config.yaml
model: "image captioner"
horizontal_flip: true
encoder_mlp_ratio: 3
encoder_layers: 16
encoder_width: 256
decoder_layers: 8
decoder_bias: "all"
decoder_parallel_block: false
decoder_positions: "learned"
decoder_tie_embeddings: false
init: "torch_default"
learning_rate: 0.0013
adamw_weight_decay_other_params: 0.01
Rows from block 10 of the image encoder of a small image captioner, named by matrix and row number. Rows with one number belong to one neuron. Each number is 500 + 25 x the weight over its row's rms, rounded and kept within 0 to 999. All counts start at 0. Numbers have three digits each.
Before each neuron's rows are labels from the 100 images, of 14848, where the neuron reaches its highest value: "patch colour" is the nearest of a few named colours to the mean colour under the peak. Only what is clearly more common there than usual is listed. The data: photos of plants and fungi (iNaturalist).
# fc1: MLP up (encoder.blocks.10.mlp.fc1.weight, 768x256), inputs 0-85
# fc2: MLP down (encoder.blocks.10.mlp.fc2.weight, 256x768, transposed), outputs 0-85

patch colour: brown
fc1.497:482536567459510490497487515499503484515494527475497540523529507453515509493499488478524489530463478469474556533436499499481511513464515501490505513535487493496500533493513521542475511514508492486482521501553519489480476492486527514502508518444549532506529520
fc2.497:511494506454471494524504498491483511496462474458529500560475463511504444498511509510519537533525537482467564475528543518495457539530505547526503510489471489495468497516525486523509518496497520479546494509477517484518511503439523467477471491491548498508471527

patch colour: pink
fc1.744:470485487483461408496491513460517551493492503475505488460448525530470528515522504520467491521497473496486545443486524485506482495507559485514552475526514517537500518499489477529532520487518498461513482477527495444502518522479474489503516504512479510472536509
fc2.744:568531531539505493525524466513521530499471504518527488516489492529503534469471472491484496563469507496509472553503498486499509503461516457476501480455495483503506528466512506497454497469492523488545485529473467511509501525464527475503457495506481507491462481

patch colour: black
fc1.587:468514469491512495491508504512528510529491517485518504502470496485520524505545520475492517493491505492483489520488534477518539545478499484530500512495486502475489480516555461531499528521484505516540443517490507451483525478473484528496469478503459473488497455
fc2.587:495478512472507502482493496517452473464510540462488481473534490542477498466491500492470504476490494491510505495468522489520484501488479458506493430495473523538502473503455517517468493463520502498501515532482482530462473526477494472502511460512474466422532513

patch colour: pink
fc1.210:514496492524472500501539486525464515466506452527519485496469507471481528491503484516498518519508517500503512509499517490457518484495460488479532459491519478500529501477501503497515504479551494544516494491501495524456526482521475511478497496489549520485501461
fc2.210:508502507523533467443487542475507540510480492511464484518513487542521498469498528449521480551462529499485514538496498532491486497500515493476461457475490512504491549522589514488496518507517499463494511538492501495478491472492496567492442503504514533457489508

patch colour: yellow
fc1.562:530457512495504524490484461517484480490504544446482541468523506451495464535505485453486500513524460532531502545501480525560492523445534492518492497548462454522492444497469474439512468554480487504526455485524505503486490491537470489474503509522517491476486513
fc2.562:502519469509534519518480480488485504484453472481501523534463496480529525514482506521437498496541451484483518485544517461496467471513510484493517504476512511483487524483479512541517462522490466466507493475488502520470481506511482505499487532468505474546498467

patch colour: black
fc1.263:480478470477485489483458519478529480511508500472499484524497504491506524553461505526506462517501499476513470514492537508530479479460489476508468506490508498493492514478541555498523511503466511490472502508509542476536491505495494490435527483511477536486514515
fc2.263:525502515482428484467529540484506508542463511473504495529466477499512526468539440502520508500498536483489479496533497487487501504475499468468518471513501535515477483496492546524500441562497529469474493508496540436535465469494477535487528466505468489512510464

patch colour: grey
fc1.73:517507542513462493507520458513498506476502505517508510523496501501490508502466507477440497511497543489526494459511478463534529560501499502509497477473508504514483474487495497536495482551488536542533490540486467514484520475474475501542486466478479478509530512
fc2.73:481471485469446541514484488527456458482493559443530500481466512503499520511514511524489526489508532521493511505518521504473496470510533506490526448473490480508512536490497519493500496540512525482459528485507502469490502568507522492494507455481486502505481540

patch colour: grey
fc1.161:504538527503491523473520484547486481525528488491527570515520584468466476489465507468497506526505490479522564498501471467511507484509494492493468481546532506522516451516501528516442505480442508508476500551514481518495475459480505485480529477446492490476530457
fc2.161:529482513469497519530499464543469502515538487516525511485502528501455542510543558517493487492471493474495516497508499485501500509531484484494504547525479465469505430460499502498522509520467479515539502456492478484532479542521474533497520500509488498492471480

patch colour: black
fc1.115:487506510491473524487538492468524500499531564517492463467489490538501536520497528521477502517490495502538498511495488501518564498508509511516525492511494485536475504508484514499478495556480475480493481496501511554492459499510512499476496525465474477526472483
fc2.115:470545502513482519472464488525522536434525501489506472500456522503502526511468493478485512491475499520511481552507500474485508455515482483487541509524530476470502477541517532455489512490476535525455498556464504513535495479479522490500533501515505514485463506

patch colour: pink
fc1.218:436519540527516490529457490478464479509538492525488494522484509534445536448502481527483506477486493498485507503465524528528485502495476512506505480502557472510485537480502511482493513507463453502507506497506517517546505532477481533468506487510525503521488498
fc2.218:476486486471501507516514519488486528493498460469492519512479477548484517504517519488534525521483500506484495491502537513511507534517545470502535491508437499529444494502503515521534492479523515464513548475519561518522498485510487490479549484547478530513474518

patch colour: green
fc1.401:467480474492522502525528499501530516481531515488550490476474496503530526551479506533505516530487512483506477510484527471539502531495505482525480524516488512540457557507530475481498500501483511506541466519478445479498526444536509468483511516492492512509522477
fc2.401:499514512508508505485511507516475436519496532489489531468479520528506514517501500467483494474505510486526504486507499495481508532515528485507497543493505497545535524456485518545483453467509464507514552488489513561477564555486505511510497519494508489523515482

patch colour: pink
fc1.137:519520496544515518507493473475539476491511517463526469528496554445482562477522531523499489486499479511500523488503519544520459481490479499493489458511509497444546489469529490500487478462523477500519479534473515507482497477487510492513483527484462464509518536
fc2.137:520556527496481513502545509464463515514476506509467541498468524527472480496489534480486500513534498489490457473488533519457531479484515473486468569520489488484491499480521528479495489499489508514530463509484525468463530492534476520519503527420539478497505542

patch colour: yellow
fc1.289:504550514476460489509483527561532521511489511504468535489444556520500494540498492504487504529507496517495509495432493503556493475488508470490521457485491497499505492506515462507511554517517477477516473557497476500501481513455469512516448506489508476513529482
fc2.289:488510492500473536505474463478526508502495525478510496500481460486463520519532476513500485514514515504483481516513487493470494537490486497519483518514518487477487490505512458520480476476513467515491509498518455504494476473556478491496527510480481481489486459

patch colour: grey
fc1.458:512550513507494468511543507520547531519503520477476525474494510466485508479582483516493520542491492487558484488518550501532485506505489497478455471509471472487475467490492511488498519512489505510502502507479466526504517498498479512473502518460454489523487506
fc2.458:447517521496447476515477495507504492525529567502518492512450490522494500567515521459518500479488543468508500489494559518488504508479536486513525475500538525517520510514495487484476513494483473505490519464504507477488501527523462505464443487512510517477464511

patch colour: green
fc1.158:516508511494529510500495485481495542534491480547485520603510481497527476512501468462478500465493495506490503462514529500494524490516474448521505468483505463479506477508506549523483508519490503513524489531497462463486499462496501493500512491504461433537476504
fc2.158:489489489490474529503470467485521492506454519530549538523555550471518509481498483484471523458483532482525496466511496491491514496509478489469457503512529490470465495517449537436500487487501455519495492444453496525510509482527474465484536544498500510490515482

patch colour: grey
fc1.349:477521467495483503527525502505485459485515498490496488538528498483525526531519511552515524481499506484446481490462451498482529508479489498479425547513506541487494498476526481535497488491481567533506530509499486519484516484483471496478464497449503469512512440
fc2.349:494500492498501496479523521521498505515499472488504548515515500512487526530489471536511445516516502475502522486509496491508460500484516487491505471525503466517467501493518460496520507490482501489484474513519479499477513486515511487471527483522480460508503502

patch colour: yellow
fc1.379:489513524457503515505519449527486515507542528511500533459516530488483475476469489457449496551502481495513493492526490536486499458506503522520474536545542513528513475502462499480462501547481501469537517477502549499451480492528491523475493496483469492485461495
fc2.379:529460524526513493466492470529512517489442500522535488489512538481476488490533509493464454516529522471529506520505571468481520501497529500488522478567525468490484498504493518506487489526460531525444530533472498542549485494467508487469502470512521462482483492

patch colour: grey
fc1.39:504495498526485500531482528445526475499480487472485480500498494486485513514538535512529501500467533495587519475487481511492479497503464496537504494505515512480488510469485496512514530510501526489488493489520458490523489474513525519503512532447482491461490496
fc2.39:480484553543456506486551518481511515540487507467477498484500461509502512537516559520461445548480472462481504494480468468503506498485476518509507445502498477513514504479516470532475490512497524479493509514504503526502512515517506505536499545493509512508547533

patch colour: black
fc1.752:490535485511526510501440505539487509497508522548470552483535532530519495512499470532527478507519525482510527528510477469524483502512490517547561534488485491531479530494486468492485514468446511477495523465488503496499512496523484507539513514524511533570470477
fc2.752:508503518463485529468460486486513540491531541461541540492476461567502479454475551500516491508544507497520504522530494504507504483529539500482490464555528573508492454495537474506507478497486470525492481540503442447521508457505476498474477499481471480485522534

patch colour: brown
fc1.538:525519501480498498524547528501487495511518478533519510530529516497490491483521476524471503524530523502557451523488523526514486488532529527493515547498532423491477519500472480485453506456462501497498490503486458516480472523500536531505488503517525538520469566
fc2.538:524492506487506501446487531522487481500506452510514530524512492477500483522496517542508537498547487553477453482462514487514542501507473506516522502498547482506526543488452542499495529533504493468481498508480517501528507491473511484510519460499523520488459490

patch colour: green
fc1.511:504501464528507495534520533498528503463521477468520471551508504481566492494452449493475468511488497520497514542522466488449453508566503510475458486486503486506496496528486528482505480497500507482495509505485480513468546525461494493529529493485543523505508523
fc2.511:500460448473475506471495476463512514504498480525505524470500501520513497461487508531483478472512511494545520476531486522502494512489458499526496451512489476511490498472456485504513507499474467505508532497474489492508459535516490534505443487485477517491499487

patch colour: green
fc1.233:501519522503496465483504510533478499496551480482477520493527519509499506476506492531486497527524515514537510507506444520541519506504489446557492488495496468521562460512483513491506480511473474509491503515477493484493543518539531468470511547491483484486489469
fc2.233:541516528542488516498522530489515461528501481525496541518521503553547460515506505516468508494486509517545504467511469502544531539500539495525480545479536487480470477502511468500564522447513461496495474533494491533494513480477471469497549501493464534501478487

patch colour: yellow
fc1.223:520488469526468486501517524505524478524483476517531463456497469506514491464485496501494486516500474485550515515476508494464515503472527503536485510505473458523508564506539485505513529544553488474474477503545480496502471480496544469497501544500519464519521522
fc2.223:493491470507561513531536541514507529522557501493542510524495510486531547506507515444514525531489546520540494514513486483475481504490453484495494546502533494475515498549473481486541518545479521502528483511522496473475454538506505467508480499506494458500462517

patch colour: grey
fc1.540:504510505514518474492477504502483488486482531539543514490478550502518539466479464519489504508485483478479519471497492499532537476467437526515446577495467509539493508515517556495464469513488540505529479520501530476483538452507454543491512513447455496501525486
fc2.540:490514484498519531485481493503445540527496465497500491506480489544502499508524510536533549528451501488523534493471461466493491499488500471477515503449487540548473509497510529523460507494489507498492489507511479457505529497520484500501513471509494506460495489

patch colour: pink
fc1.751:449453524515514474495522503552484490504494487506522515495494469461501519480489481472487489529521509494485479484515488507501484507470490519487542477481489448477510506486519507534547490513482512528488499523507448475513514472511494476459519491495514458475486512
fc2.751:503495466513483488487482503505472481454503503484494479497506492506533505508523528517493481487529507501512503509472522524455481432546496476492477511458470478503512470475545484512505532476497478498517507459539509521542569531480517530510455523524489461476469520

patch colour: pink
fc1.613:468518490511508512526500501496499528500498498444468482462516469491484470519534469521539547456494515528492497544483501504501457509526510493479480493518506461501509511472472502482519502497478466478480487498444483527543540484522496542490535482487494511529546502
fc2.613:460482454528526512518477511513519497533495514548515520524515485489477455487493530495514475547507463514498477454543522513488529466491509465518484469497481464520511525488508522527440513478516524508528492487514527515539483473503490498478494503475526509517509514

patch colour: green
fc1.757:506469508491522497514500476503503491543541475462505492502496549493489506521469535502516518548454471496476531496473472504522512501527518491501531474449491520503484512509523476478515489491524494472491496500503496472494510508507475504499489512484489470492473530
fc2.757:499536509476526527494498515495504542474537488513477486502501513484474522515501489505499478549478512449463506509474489495542481540516465498476494465476512487547521517527496486536498475475528480535471481518513511537525505522479492447509538488476503560493497517

patch colour: yellow
fc1.582:450537510557506501482487529566527510451456505515516474490463516480495525522487513512476483458507527489477496510476481546476512506504466500507522519477508514487519536484497504499495511507546507483506510508463482523528504495533511472529482532428505473509538470
fc2.582:489517509492514476500499502556516482511488534530515537500464486549548502493470500507503531510477489506495484420479562504523530528447511498513497498511448534539492516509521439517478512530499520465522490528487496506522499500511504495497479512532480458512512497

patch colour: yellow
fc1.53:478553494485470467491497507515520518485488519559489505491494503505534493509463501494504534525516534470529468490501543470485500494499480472512492508496428454530464518485489500516502504473503513498513471502521479500503483467503497482489528503530513472492501527
fc2.53:469517477487486458466473496506488522471519466500491519526486500487548510531473519484471524454503488506537445493530492497483473535497501517460487490486494526508498507495510516485494502509461530526478500527490522502551491501541455482467477499450513451510492516