A small image captioner, trained from scratch: encoder layers 16.
Rows from block 13 of the image encoder of a small image captioner, named by matrix and row number. Rows with one number belong to one neuron. Each number is 50 + 12 x the weight over its row's rms, rounded and kept within 0 to 99. All counts start at 0.
Before each neuron's rows are labels from the 100 images, of 14848, where the neuron reaches its highest value: "strongest on" is what is common among them. Only what is clearly more common there than usual is listed. The data: photos of plants and fungi (iNaturalist). In brackets: how many of the 100, against the usual share in percent.
# fc1: MLP up (encoder.blocks.13.mlp.fc1.weight, 768x256), inputs 208-255
# fc2: MLP down (encoder.blocks.13.mlp.fc2.weight, 256x768, transposed), outputs 208-255

strongest on: order Asterales (30 vs 11.2); family: Asteraceae (30 vs 10.9)
fc1.395:62 49 42 42 48 26 43 49 28 39 35 47 60 66 35 36 54 40 43 50 41 68 43 63 43 59 30 36 52 41 34 49 32 26 70 51 55 52 70 46 64 31 55 48 40 45 62 60
fc2.395:52 54 35 62 45 57 45 47 58 48 70 65 15 27 29 56 49 38 27 35 55 58 46 38 61 38 61 36 61 63 70 60 45 51 32 44 47 59 46 62 39 43 48 38 55 44 68 51

strongest on: order Fabales (25 vs 6); family: Fabaceae (25 vs 6)
fc1.757:42 50 71 41 52 47 36 25 31 23 56 25 60 67 50 31 36 56 40 64 48 47 55 43 37 69 47 36 35 63 62 49 42 58 60 40 40 47 57 57 23 54 37 77 65 46 56 59
fc2.757:65 41 64 39 55 47 51 20 61 36 45 62 43 47 56 46 44 28 30 43 20 50 53 79 58 58 62 57 57 65 31 51 55 45 65 27 56 37 46 69 39 51 35 70 62 56 41 34

strongest on: order Asterales (36 vs 11.2); family: Asteraceae (36 vs 10.9)
fc1.632:61 65 62 41 28 33 28 49 57 38 64 53 56 50 50 53 39 72 27 42 64 50 67 66 50 58 72 59 45 71 39 49 70 39 52 61 64 36 61 38 45 34 42 58 52 58 43 57
fc2.632:40 43 25 51 51 40 43 62 73 63 37 39 56 36 43 57 49 42 25 57 63 52 52 41 42 47 41 38 52 46 74 48 52 57 49 50 46 63 49 61 60 51 35 43 83 51 47 55

strongest on: order Asterales (36 vs 11.2); family: Asteraceae (36 vs 10.9)
fc1.107:41 66 39 57 56 55 52 55 33 56 32 46 58 56 34 32 55 36 32 41 40 47 39 45 55 68 57 43 51 46 37 60 56 51 65 57 53 53 52 31 53 42 43 49 36 35 68 61
fc2.107:64 55 37 50 58 47 76 54 71 62 53 49 52 44 57 55 58 64 53 40 62 31 54 63 35 41 49 21 74 38 37 59 61 51 51 43 36 42 66 56 39 55 62 42 53 69 52 62

strongest on: order Lamiales (26 vs 7.4)
fc1.657:60 60 25 28 42 51 53 40 52 64 58 32 46 74 44 38 48 53 64 60 42 63 50 65 45 67 44 39 55 22 56 57 39 41 33 45 51 52 38 44 40 79 46 43 42 39 51 42
fc2.657:57 52 55 56 56 26 44 52 40 40 43 48 50 49 67 40 65 52 60 36 40 46 39 35 46 45 43 57 61 68 37 29 44 55 51 58 45 54 44 69 59 42 51 31 69 65 60 35

strongest on: order Asterales (27 vs 11.2); family: Asteraceae (27 vs 10.9)
fc1.706:56 75 46 49 48 49 41 36 74 32 50 45 54 55 68 51 46 34 38 37 47 52 48 44 56 39 49 40 45 69 47 35 45 35 57 33 52 46 41 48 49 33 45 46 45 32 44 52
fc2.706:62 49 44 12 62 33 74 38 52 58 44 55 62 46 41 53 63 53 51 51 53 60 44 41 60 50 53 68 67 55 56 59 66 43 43 53 50 58 41 38 39 65 44 48 26 36 58 65

strongest on: order Asterales (29 vs 11.2); family: Asteraceae (29 vs 10.9)
fc1.262:38 49 44 51 58 62 44 44 41 41 53 57 53 57 29 55 70 38 48 58 60 44 46 76 48 47 61 53 41 36 54 68 61 47 44 43 59 54 52 44 50 37 35 49 66 72 61 54
fc2.262:57 56 47 39 54 81 55 50 50 51 46 62 61 58 43 30 41 49 50 42 67 64 45 43 36 45 59 61 28 35 43 58 57 63 60 64 42 44 49 50 43 49 69 46 38 62 48 48

strongest on: order Caryophyllales (25 vs 7.7)
fc1.704:50 54 45 55 57 52 36 67 49 36 64 43 75 35 55 51 42 51 46 40 61 51 41 55 52 50 13 57 50 50 55 63 63 57 65 29 49 44 50 56 53 68 33 58 55 57 36 79
fc2.704:54 37 30 39 22 47 47 48 47 63 50 47 56 34 39 60 69 39 54 44 36 65 32 45 39 26 53 43 38 40 38 54 57 65 33 36 63 67 54 67 49 44 41 36 59 49 39 52

strongest on: class Liliopsida (26 vs 9.5)
fc1.482:66 66 79 64 56 31 43 58 45 72 34 80 46 63 41 55 63 36 53 51 69 47 48 60 47 46 50 43 29 46 48 50 48 61 52 50 45 65 27 56 49 41 58 53 70 56 32 37
fc2.482:53 40 59 30 45 49 44 52 49 49 38 43 65 34 48 42 54 51 44 74 38 48 45 52 53 65 55 36 49 46 51 32 60 34 66 60 44 50 57 33 65 58 59 50 35 64 41 34

strongest on: order Ranunculales (33 vs 4.2); family: Asteraceae (28 vs 10.9); order: Asterales (28 vs 11.2)
fc1.434:48 70 36 50 43 46 56 35 53 49 37 48 47 61 52 62 65 54 51 45 42 43 58 56 55 52 56 60 63 59 53 56 44 49 50 44 53 50 68 49 56 52 59 52 67 54 31 50
fc2.434:55 56 58 47 52 56 46 44 60 53 65 65 48 68 32 61 47 56 71 44 67 47 27 42 43 47 43 44 77 62 53 44 62 53 60 33 46 61 42 49 63 53 53 47 54 59 58 26

strongest on: order Asterales (27 vs 11.2); family: Asteraceae (27 vs 10.9)
fc1.587:64 32 27 64 45 40 51 61 51 39 56 47 43 51 42 55 64 45 57 28 58 69 47 38 41 36 65 37 57 40 62 45 51 55 63 28 74 61 67 29 37 23 49 48 33 31 56 44
fc2.587:58 41 45 60 25 48 63 52 58 36 53 66 53 36 63 71 77 53 32 42 47 31 39 54 49 60 39 58 64 60 68 61 56 61 36 60 45 51 64 49 46 60 66 53 76 58 41 44

strongest on: order Fabales (25 vs 6); family: Fabaceae (25 vs 6)
fc1.260:57 57 58 48 52 81 53 31 57 18 39 37 63 60 36 60 56 51 47 44 61 64 57 41 40 45 69 50 60 20 62 39 65 70 78 68 26 45 67 64 62 58 46 70 44 48 55 50
fc2.260:52 43 58 49 38 59 66 46 46 47 39 63 38 40 38 58 45 37 53 45 46 53 63 49 70 38 42 57 54 85 38 31 54 68 78 58 73 53 58 37 53 65 29 48 24 38 44 45

strongest on: order Ranunculales (31 vs 4.2); family: Papaveraceae (27 vs 1.1); text has "poppy" (26 vs 0.4)
fc1.648:35 59 40 58 39 49 68 59 45 33 59 47 42 20 67 53 35 58 59 52 43 41 41 36 49 61 52 61 43 71 39 35 55 46 62 41 18 63 46 49 34 47 43 73 52 58 31 50
fc2.648:36 28 37 41 43 67 34 65 69 67 57 58 47 40 74 68 70 41 69 45 52 51 38 51 46 40 76 59 33 64 49 34 49 59 55 54 37 30 29 51 63 58 33 57 64 55 54 72

strongest on: order Asterales (27 vs 11.2); family: Asteraceae (27 vs 10.9)
fc1.667:43 44 34 60 63 55 65 47 25 72 39 55 46 48 58 50 66 40 55 38 41 58 53 62 70 43 46 45 67 27 61 52 33 48 66 50 50 71 45 52 56 33 67 32 78 29 44 56
fc2.667:57 39 44 44 44 57 64 47 76 73 46 38 53 63 33 66 54 65 57 41 50 28 51 53 67 31 69 49 73 60 40 46 55 41 52 56 73 48 44 34 37 60 56 63 48 62 48 41

strongest on: class Liliopsida (26 vs 9.5)
fc1.601:65 46 47 39 61 70 37 52 40 44 44 55 32 45 39 59 52 41 50 55 53 60 42 30 45 52 32 48 34 62 51 55 44 62 53 77 45 53 63 40 72 44 54 43 66 78 51 60
fc2.601:52 74 43 53 57 52 38 62 36 53 44 49 31 49 53 30 43 28 49 51 32 55 57 42 35 63 56 26 51 40 39 51 63 47 46 46 43 45 56 33 30 59 57 45 17 61 63 49

strongest on: order Lamiales (37 vs 7.4)
fc1.751:54 62 31 50 37 42 50 53 64 60 62 62 67 42 58 60 67 62 60 50 58 40 59 51 47 48 39 40 47 51 34 56 64 49 64 28 36 22 61 46 32 41 45 57 52 43 44 63
fc2.751:45 52 53 58 43 60 46 17 71 39 36 44 77 44 72 45 48 47 49 48 23 49 48 52 41 55 29 33 62 67 73 46 27 59 36 36 64 59 42 44 35 57 76 46 47 73 51 30

strongest on: order Caryophyllales (29 vs 7.7)
fc1.675:38 51 53 53 47 60 61 45 46 57 42 58 58 33 54 36 39 41 61 47 33 52 59 47 35 54 55 49 50 32 47 32 44 50 30 46 37 49 53 50 62 58 40 65 79 62 60 49
fc2.675:71 28 67 63 52 62 56 49 62 61 42 30 57 56 30 66 81 55 54 47 38 60 36 63 52 46 49 45 33 47 35 29 42 57 50 46 35 41 41 52 58 68 66 42 64 51 28 38