{"encoder_arch": "mlp_mixer", "model": "image captioner", "dataset": "photos of plants and fungi (iNaturalist)", "train_examples": 90422, "image_size": 64, "crop_scale_min": 1, "horizontal_flip": true, "tokenizer": "word", "vocab_size": 1482, "encoder_norm": "layernorm", "encoder_norm_position": "post", "encoder_activation": "gelu", "encoder_mlp_ratio": 3, "encoder_parallel_block": false, "encoder_inner_norm": false, "encoder_patch_size": [8, 8], "encoder_conv_stem": false, "encoder_layers": 16, "encoder_width": 256, "fusion": "cross_attention", "decoder_width": 192, "decoder_layers": 8, "decoder_norm": "layernorm", "decoder_norm_position": "post", "decoder_activation": "gelu", "decoder_mlp_ratio": 3, "decoder_head_dim": 64, "decoder_fused_qkv": true, "decoder_bias": "all", "decoder_qk_norm": true, "decoder_parallel_block": false, "decoder_inner_norm": false, "decoder_drop_path": 0.15, "decoder_positions": "learned", "decoder_cross_attention_every": 2, "decoder_tie_embeddings": false, "init": "torch_default", "residual_init": "scaled_by_depth", "optimizer": "soap", "beta2": 0.999, "learning_rate": 0.0013, "beta1": 0.9, "shampoo_beta": 0.999, "eps": 1e-08, "precondition_frequency": 25, "max_precond_dim": 1536, "one_sided": false, "adamw_lr_other_params": 0.0019, "max_grad_norm": 3.0, "gradient_noise": 0.3, "max_steps": 9500, "batch_size": 384, "epochs": 40.3, "lr_schedule": "step", "warmup_steps": 470, "weight_decay": 0.1, "adamw_weight_decay_other_params": 0.01}
Rows from block 10 of the image encoder, named by matrix and row number. Each number is 500 + 40 x the weight over the matrix's rms, rounded and kept within 0 to 999. All counts start at 0. Numbers have three digits each.
# fc2: token-mixing MLP down (encoder.blocks.10.mixer.f.fc2.weight, 64x128), inputs 43-85
fc2.0:509536541544418475443482518521536493550527542557495509484511478487549526488543551513447486514508504513558509466482536582557491519
fc2.1:486531537597573523528527450541453429568507558510537469526571523524440509477426563497521475515495484542583557518473542478485483490
fc2.2:581449492533477537525514478540531516568549531525458535463534502473558489534556493542476533564475573469531466557564463508492465465
fc2.3:562533496457540504509512575493533497470556556537454507522535541550513540527512497489483555450435477425530519475566498511495515499
fc2.4:523500561499444478482512523568584510532519474542477439495498489479495478442536477515524551500449473527501490533480483500475452464
fc2.5:446457447426500513496524562465510483511526480576466468511581504552545513488470591413503506537526450584532449476567492519523444510
fc2.6:544489520513526468432525496517488528536560528522513533474492562506612567567452486367477468522568466517517548493532515482455509545
fc2.7:500507519596497547515605596534545501618508514557514523568541500543495540466556564485431507503472547532560491467514509529513514500
fc2.8:466495567512564562495517446541434531564471568494453576486492528538437554551534488507491510522513578518557579463541485567425572531
fc2.9:542478463514472593506470486520535521460442510491528541522440565469478543528535468530526497452575510477563508515465544500465513519
fc2.10:509479481511521468512537515491491430509494555569438440471539528538501467486495458410566495465526524446505460523490473501474469513
fc2.11:504470484491445495488517517494560524526543468526488488516513499489550493520496531534592476510536496500461462472484542480486497535
fc2.12:522468521478538450541521541471445495506528557569467487498515463562530500493481510588567421496509532484522483531552491557478497459
fc2.13:453460504479493501566520412525479490566518480486455468514507570434457562514550508534577538517485460435493473513509497574489463541
fc2.14:500447500511536523487500542493497565502514499523441446525479478497485572451480539484545517460597513514505485486434543582564473486
fc2.15:557522528532446518472524493533563526615518502587534462506488499520557460504452460496501562452504597515555483519457565539568507554
fc2.16:447574485485498577471555550536553510534451581512481493610511515473582570487507535632482524569553444528555461545522525541537474522
fc2.17:556468498535484581543483519532553462535520458540397527533543482496519483508531512595480501469600568385509495488516481562431501483
fc2.18:469494440462542515505480511458501457524522556484442482473527577512554557458482497559498458513493485467556547511496544528489489502
fc2.19:428502553531470534519494523509500470512500538467473472538512519519485465467473535417462491471535442476534479443534493542529460514
fc2.20:458485465544494504503500415480540460506515506474489484490517539550469476478430441565469453512477508480509472506448493528471470539
fc2.21:422478547507546538446482486513548495537475522514493429505507543572471524501446552460515447487499473493525510523523535480532455478
fc2.22:532531450490486529475517538468446501610575502508524550502530530484484505546531496501563477465582522454457488566433487508517440478
fc2.23:499470391526450480585584550562466444515447511547466490528533502547548616527581474535448492523555489493544542442496497493458432572
fc2.24:476475524496510514413511530532533485548549562531422544514521550389481513469492540416494450558532520530503514492560466561464506531
fc2.25:471503451474499489444472524466480478549493502519439522617493511530504502485509483502566543451537478532513495488470550484430540457
fc2.26:569476435456480525489504501493432462548507475465479558502427550455497562470520481449525496470572538505505566486503461472446505498
fc2.27:507500533476527456523495437512533515524468491506474512513516469526370514491437447474414535511425467507509467520459475448511551479
fc2.28:432485523502476517505487503495443493567523519483457479499420467501558511433460529415503457566441501543515495486518477474522505488
fc2.29:471509525508534498510509455472456430554514480581504448495539487457464488560519498528498457509529445504490526497517501442486444447
fc2.30:458488447450474471484453483524494517590465435549432422493514572536583529542495508496547530503549528488482534510505460505553433483
fc2.31:462546372538470469499537466464508518534462480543506543499541499537497470502513541572508476465564507427542508488434499503517458516
fc2.32:529551576546541567448581477523506509536547552455473426527578519525553530530487495457490481537517536562472477481496489489424546555
fc2.33:478533452497509497479521473534531494595527563541434552497493543530544568554527402480562464487534530505486515521528521498469560511
fc2.34:519506493453462535462493456532521516544477483527379455574475492437513498498491540423530474489517508523509501466544473572427525454
fc2.35:485478487517471458450512478476474438532516520414480519537460503476450455437501523503521466480502525522508408484456484510434467465
fc2.36:511484433446503501553446489541483483555482444548487429475484519418563492489511437474471519484486439510503538497573531459518504477
fc2.37:525519485524472447526534578495506510600509510546420506490427535512529458491579516512565461519519520511485448462439469505469506453
fc2.38:541479504563482433445517466526484450635580442555413438482488556468424535517391476469558537487531540440513446525495470493488432514
fc2.39:580535549487515532474532529467469461553498561492458468509471403547495524563561480469511464501593540522514526516443491517526467530
fc2.40:474477501410538537515517504471535478563456475556454507444517522527445529501486517424555506525553591444405493498528475477452502406
fc2.41:455557507510545503414486555467547496617476488491435494542467576492449516529401516429505533564494504432530487459445452522461485514
fc2.42:593547468472500419450444490451516499607527529489453458503493514572442506503516464466520484409527558428505491423532487436397449513
fc2.43:470481491557459463512488546542444479512511480561499490474489506474458506510477465508511462504491542489506504501500512485432511499
fc2.44:497487495554466530481527504497480483513494506507476486458442478467505473542428537488540423537491494519520486434464451557456503558
fc2.45:472508398547460521491469493577468467516536499471452464562529547490528435498439510461573504496512503475494484508448462487507497456
fc2.46:462489548504521464470477550444474472635475509540519464478502511436485466496475502559560594476518494450505491471442580504528491559
fc2.47:516449500496496485497481529494563514570431459526471551476462528506489539504463434527539506529529508456505499472529440457557535451
fc2.48:531508478545562512544520582539467492547564564522521578555513502542451535475515546485474561539500467520541513547565498549505438545
fc2.49:460513458419511392533504453404480532579479502549438501473518530496462494475485489476515529456502444530532456467506429444426508495
fc2.50:515508503469528471511467517520457500543501530523409512565516468553512478420423501496521483541540501545445432365558496515518452570
fc2.51:480511624415450543519551481512478525535463552479455569528422516502464470474509515485536522487533562492506502453475485466504434521
fc2.52:503531485514514436444497490485467457538552443498479524463563506479481523516536506494555546438581476487496514520519557561526526476
fc2.53:467489474431462443515550491580459490526423503505466514479509465529538498508509522561522490508551519540488457495444493496510424473
fc2.54:462495507426408517411479594458487519600486466548461540461518520481515424558517580487522581442491521450519508542523541499477537446
fc2.55:483490598597521449488510470561457402530547582445500412574555473513583581395507560586474454588555517520591390522504511482527384525
fc2.56:505496503503523485555402434488492501539422489434445620512502506568498429567370537543586483472547553471472542507436450528451496459
fc2.57:546488469515555502582502469500553477545468548522453376509468538500565578451561462497504556508536453497494553562498445498514448451
fc2.58:491461557511435495501508507471448449517631484426469502422485514541439517517569480479525494509582514541508490542519477463437451458
fc2.59:420527432464570491451524496499535540526418476453452508485538494541531540435476563500533537524541458496488484511462498502484424534
fc2.60:446493605478482589475553456524527439549514494473505502431461474485524460526431487553474483508565556478507492521468485488482502492
fc2.61:428498443422441567433505475489511502552476459460478547511490495450490516550434491439547570467532493485480540425537458478505439448
fc2.62:529498569565547520475446549480587491540525518498453503524467451537529529575481459513532440532499514469547511409510464504521510491
fc2.63:594485464554502482483479457542511523589477499527477484532474464450589511493585499454468523480520515506488483511469499464480469494